config.yaml
conditioning: "class"
cond_dim: 128
hidden_act: "gelu"
experts_per_token: 2
precondition_frequency: 16
adamw_weight_decay_other_params: 0
Rows from block 6 of a small class-conditioned image diffusion model, named by matrix and row number. Rows with one number belong to one neuron. Each number is 500 + 50 x the weight over its row's rms, rounded and kept within 0 to 999. All counts start at 0. Numbers have three digits each.
After each neuron's rows are labels from the 100 images, of 14976 (inputs lightly noised), where the neuron reaches its highest value: "patch colour" is the nearest of a few named colours to the mean colour under the peak; "strongest on" is what is common among them. Only what is clearly more common there than usual is listed. The data: retinal OCT scans (Kermany 2017).
# fc1: MLP up (model.blocks.6.mlp.fc1.weight, 1152x192), inputs 96-191
# fc2: MLP down (model.blocks.6.mlp.fc2.weight, 192x1152, transposed), outputs 96-191

fc1.714:512533531438513476537517504535540477498480533427428512300495539468473462519467506524503584505467499469532552563473446494575529510441547428471479445486436512509487538538501478547497480493515507465527458463453528540515477472534573546409476498513559483540529523505571538542500490535444497602
fc2.714:504495390505514498573546549578465490619568542499526562459467483446545448578390505570511454548559401493503514574508406491510522533434466526528541486515479484496594549445453416481533462543485504484516508512530518490457492485467545503575463519583465485510479497479527425482483447514576542451
patch colour: white
strongest on: finding: diabetic macular edema

fc1.754:448492551536488467554486469503414456527547529552556531446489607466620522467490543389434530531505455472428499571514433482455514545525496436623550532483498522507518494419545385505517420586498449434503489545481549477507540552509563471503523490532432539528534420487488497502453455528519479466
fc2.754:457495520588531558490476479564488486555488508457488493502516483481495486587500420523445543578469496472464463532468509474574436496519527550564569532554515437605534471425553441582404393466404464421446491509458558481550429506552452567549459461533484471557544477488567484500457585535406519550
patch colour: white
strongest on: finding: normal

fc1.430:509544514534531335507594464473515573573587409470617434552489544474546484573387481430408552469497474515564433463595517509480486485479433526584549503518497521530464531491553404501511478517547420516524550535478506487449417498498558498426462511557531477485521478488537543506456584472493469567
fc2.430:503499440489540681555524569567507559519506534546527498523564452445409440460563494478506556562572558516424479535483493499487447469490575512456445539485511444583335484451523555421488497527462483505506543458520531546535561522475531471537462490455463452509475485498488494522466451438404419530
patch colour: grey
strongest on: finding: choroidal neovascularization

fc1.164:425484497517580500558436451535456492479440526460501442526528549475439536507435523461457574605479500527547487539527461453552434360549478407385542476554585476555564500497571516486495521500467539497499599490415500539497496495558458467522447442505441463461511474540574584492474654436561516533
fc2.164:474466477402450459459419419567405507435500473469421417506523491589494480472444519402563354478608543452538514525436398453448507416492543466519486418538452489485547530494467446482623483494529485517457528473466597468456526500425394472503463505474471429495564449494528592483447490417502413499
patch colour: grey
strongest on: finding: choroidal neovascularization

fc1.283:618533472551549525532584569504499553470503588519547417525409491490524536520548510544497474495537524521476509475539581401556553495454446557525528449561545498513471477525416469510585437522488531506540428460496526576560527532426529493525495606536503403359431460449508528435521451528589407465
fc2.283:563475587532442584576522496461552572554455489426517454557530494480504566468600475474486619497458436485456468404527587474587402567499494358623529519454495510512480551462386488572575474508509472589502440554566520529483486486490581473466464475523528489511537542497496510514541458490561593504
patch colour: white
strongest on: finding: diabetic macular edema

fc1.530:570469482569501496544491539564468390533494462548491506486521545508505437535459529471507580446525571487531530576556572538523549508488442469468497546487521588492510456479423442495503490501494489470502441472470484423542586456505506563484561508534510508536522425396495486533464484505496531509
fc2.530:480477495584504566450513531525485541533525512502482563555497545472521554431480489531494489537472491462446459595521553512513526427569512537531524512538462519422469414457389511500407430558447490516466563496536492473470495507507550456487508475478461538498462518446564520565521486470514530594
patch colour: white
strongest on: finding: diabetic macular edema

fc1.292:463464452527480564542554477596574540479540571484407484534460473502519490460446464514453517563466496545454469456512533469534551472467540462483449581557573612510549483498553541470480495602615464549484489489554463528521619609524444530531519454415485492444633469463496410479491475527506579451
fc2.292:489494464507469476521492536464441485461537533473490473435475468551530550579458473415503565522385485495547491492474574478467503547438493540446476429517513490545464574547598449552511473525528499444513511414474515502531439560394460497429469477547448427549507434546569505487461480550524456525
patch colour: grey
strongest on: finding: diabetic macular edema

fc1.683:534482562534453383494542533505427443463631488394572517476449432524570519561448545446452566519495464502503616573473588576551526568440529461563421516497484559535420514563480509410494475471511540478424508493419550455553505453477568472426514468540531508514457413395534544507391474511499538544
fc2.683:430497534481500543459543483556476496497516443495485541533455552532487524424560539507477518558564538465406474505513575475510538455534470522460460512556510462504408409543338512473522558550429479473519643509533562494561598499401515491441462493529450480500523390471526451657570476567463467510
patch colour: grey; white
strongest on: finding: choroidal neovascularization

fc1.711:514489493445557461507474550525482477433497608524549513519453514471520425535461451474426566504567462510519408461505504505500456564517551427508446423583492569481444557457464517454415419399514491459471461529497532579501476475585478512483509424463498507452637528460458534456533592482493517542
fc2.711:503503541385434550533558640517456566522464560567521399474519549516520557483463469458418510530503602469557474499495495536580526488511464459474536566535458566399584395485544607534480568459517456550561479479468471460443523536554456503425513516499528562504483474495508498573513458604544561523
patch colour: white
strongest on: finding: diabetic macular edema

fc1.493:495587443588464467479599505487448568509436487501604503470528523514605535517400522475582512526535445575485495520441399512515488411543439428445452537435544504514468543631586464586538469551472475563521471452489464575571546598460458395574454462418409492424433544531460524584451431396454491501
fc2.493:449456468562535445442474543442465538548516530522471462498502479474520528544428480488520476484504459517473547483682610453451562481495510476502503504476555479489616527517510546477474520472470512580350493568550537438558486464501438526435531487428418524534543561508459481471456469503469379516
patch colour: grey
strongest on: finding: normal