A small class-conditioned image diffusion model, trained from scratch.
Model: 8.37M parameters, 48-pixel images, arch dit, patch size [8, 8], layers 14.
Training: soap at rate 0.0027, 7100 steps, batches of 64.
Rows from block 11, named by matrix and row number. Rows with one number belong to one attention dimension. Each number is 500 + 25 x the weight over its row's rms, rounded and kept within 0 to 999. All counts start at 0. Numbers have three digits each. After the name is the row's rms in percent of the matrix's.
# q: attention query, key and value (stacked) (model.blocks.11.attn.qkv.weight, 576x192, the q third), inputs 48-95
# k: attention query, key and value (stacked) (model.blocks.11.attn.qkv.weight, 576x192, the k third), inputs 48-95
q.126 115:537498501488504498487495529519463494476476462493564482515496489512518540496510490517506474529513451473532503564479497441507462521490519478524472
k.126 101:500506459478507517501509488520524499484515505488478479510454525487539508473494522522499499523511434502492529558489471501508512496503477453456509
q.127 082:501491459509477467491485489518487510535520488502468500539519486519501489472510486511450506501496479522465491577517462530493530463513455537487527
k.127 095:533477492535462501450541505512543512565476466501484478514476496527507504475505531501502542506500480480536457555492467464500485539480531457452536
q.128 111:503488468545561524505522473488557471537493493461469473508525484485467526500471490524521519461492514511517517484542468515502555465519477542471504
k.128 108:475475496566517556499472487463513481510515492506456460530528530490457501539498475492503512480504518491486512471539482460467551463501490548481479
q.129 111:481484506539545521477478522491524486542485513511511472481491488488483515477535517531518500497488492498467514453490526516505546508505530518514548
k.129 102:508503496488496501482490493520507509553475513523544453482468491499519513495534523548539492473539501512490511426489497522539521507520531503512526
q.130 118:442473490508501503517480502518483517449499490476524493530506562454537465478466482529520522500483517484503517474523492487465459496493438537526429
k.130 100:476468508497514513541506477511509512480503487497491513601497511499527488490439486529513478496495500513514486491457516484466514468469464525481451
q.131 110:529504543425487444501496509496483486498508493498493520524527489498480452536496488511499499522538518492478505497504543473544452515535546513507487
k.131 098:517529503449496500496476498454485478484512495489524520515510510533481502467477464497538497509513525527512501518467552466539451508482566547548476
q.132 108:507512445496482498509531525534473503490498507496549451457485488466524491477513507495490511497496513502487498507504517500545505501526472496558521
k.132 099:511493461499504494538544518532460500470508479505474500494486520488545489492526522498475478469499521493486480519508505481489504494482458491582488
q.133 126:506498484512483487532535476526493515484423495513510486486493455551508498518486514465506520520511522475536501479449542480510503509474519466507495
k.133 107:502501518543476504542521500505499506460519480508501501472484512546509470525513510496561537506480544470524526490502514461505475482446482470507479
q.134 113:558493504477486544537503495540499518516532461475470503493473517510488551481523556487445548492492491498515502493499474442509504479471453449453546
k.134 093:509524492462497527478486456547494535498491500474499475490517485523480482472464551485497537502507499515511429527485514477500530541473452453475535
q.135 133:519508508511505518489452512469482473515529499493549479499539512459528495475474536545516483462468506497519495494482519509491533519494491504512475
k.135 129:493495522520520521508456510476498469510513492487532451489534486485528497515518521534497502471443507523536519471507491526487535485489488512553444
q.136 135:508508518504461551483522515482526472509486452534501543489493446543481523496502483490522487523484498496468537551452466520509528467484536491513470
k.136 112:552533454496480537491516496493493484522477466517534541535460462505491521481479485508489484519503502504457486554462492549523505491517510519499501
q.137 115:411513506518484489458485502506550507513484524496502498516466532488519491525479479469525504499532479527547478465537518556497455495481556488512527
k.137 103:424504524500503508458469480504512521515458551505490472527488526434498508513502464488484474501514491517518502437494495528481478481523495507521544
q.138 110:540501535489518495467501507506518452505531530470477517473541477517484480497496492450479514480523489486498483528528480527519474569499520444512544
k.138 112:510518529481530486477513506489515501502550520466464522449538456530476503482534502468422493500517483516521504537518500514528490503497502446467545
q.139 111:491484486486514471549555545497516501522509519496482511518518506547459492534534472450423496475498504486442481503488473500464503499495506511488536
k.139 112:485491516476494498549556520507523501507457489485476544521488493497495482536531487496453563502474524501443510492494463503469503518461533532482506
q.140 110:473529499521469471478503496496510560527484528478497499440504500503485518515528469511466468523475505487537484454488467553468526503539471515518475
k.140 115:478533533522518473465493489499509535498472517464502482452530526519515505505519493477502448510481481509555512506499473548475498505550465486466476
q.141 115:527511493499505422459486477480450511486484536483468491524470499480474536478497470480517475532539469532515496573507509511509488485494493472443502
k.141 105:520490453469453447454485491508468481479446487507545495506486507518494546536469538474572515552530473495550481549508526481515481531471522525455500
q.142 113:501482474497531479475480528497463486503498511523466514493508526500489467514456507503506474497493496529508463560486481497501489522536479498490494
k.142 094:495496481463515475502476536527459492516523525506459535467539503514505486524463495466506473527471501500487475539486478543488484482540509465492523
q.143 135:478476498509501511543494484482496516435548480510514528507449514498508474475532491510503506512536486523474517489515512465502514509484482541485497
k.143 132:490503486503493500510517479496490500456536484502502549542429518478496517464497502503537518489528488497459514489524483475482505500505491558485495
q.144 121:497479496540490526561512527522474483495507455518499472521517527508488527518455477493500503475504511504487526535547475470465517472513510544490474
k.144 110:529469464527490530543502494477481474464502489521480477540500507513509508472509490513509495521509528478463509562487496479512523467484473533499491
q.145 114:487469518477536520466466482532502450491476532517537472553489510522514478478473518521537493518531509494497496448502502528508501516508518525521472
k.145 108:470536505464498499502503478496513498509490483516530498520486503533491517500525504516523497489525522501511544464508504518528520479502547511522526
q.146 117:511514496511505486487504517512493525516493527511530461432516518519473448532533505456512522485478489482515492443484487492485501495526523442514522
k.146 111:454507555500508506521488509484521491493525525489492499464524502510532469500538508474500495475461487491541486452491539507473494510469517432512523
q.147 109:540517484517520492487506513561530543469482482508534526470484485477545484461513532473516506516433499506483473517493551469527461498462506470523500
k.147 107:500507499501491455447486489496449524508502510487503476442498481494521467510472571502534497505532481491556475541478489456491459573512480465517496
q.148 106:468513521485547514536530548487502441526443499513506538527512535540439486532501491466471511477498519501499530531488479482516497513474535538487505
k.148 109:489457519485457531541555478500469476491502493512462501582485485482508479516486487514521552513506512468481492526477474501502518456495488540517500
q.149 111:533496500480523475493476476445482521487529487490492495505558508563477477509484497460515503491537481532511507537499457472509487493513483455441518
k.149 095:529499507481535523514473513513541442506528527506445531490493503538509554476513472494453485500451474475517543504501506504495523510486450421486476
q.150 122:485521493460472514537518483525499527479540474511508507535450487488523492482495521477505497514483535494446506519455524424472478473491505464487486
k.150 129:503523503440498496548532498508534513489482445500488528534450530480484462504509487476485520493509536492447491558479489438497484501491522490510494
q.151 096:524511487483470514459528499475540524538482509472472480494486480529501480554518492516475500516514522482519463467493494523535492494502515460478521
k.151 095:497552515544526465457505485527507530531461518494487454491497478517499482515486498409489477488498499481482529487508542473526469538513487482482526
q.152 108:507486521528541483483454507501515478465534564483507478504476457457514510476507542530496484485481465524513504501513496480490511511501464492516513
k.152 090:477477455519516502505501506545460513494507477479532518500529494485504498473502483513468506475487461500518508496510492504497525534495449508463525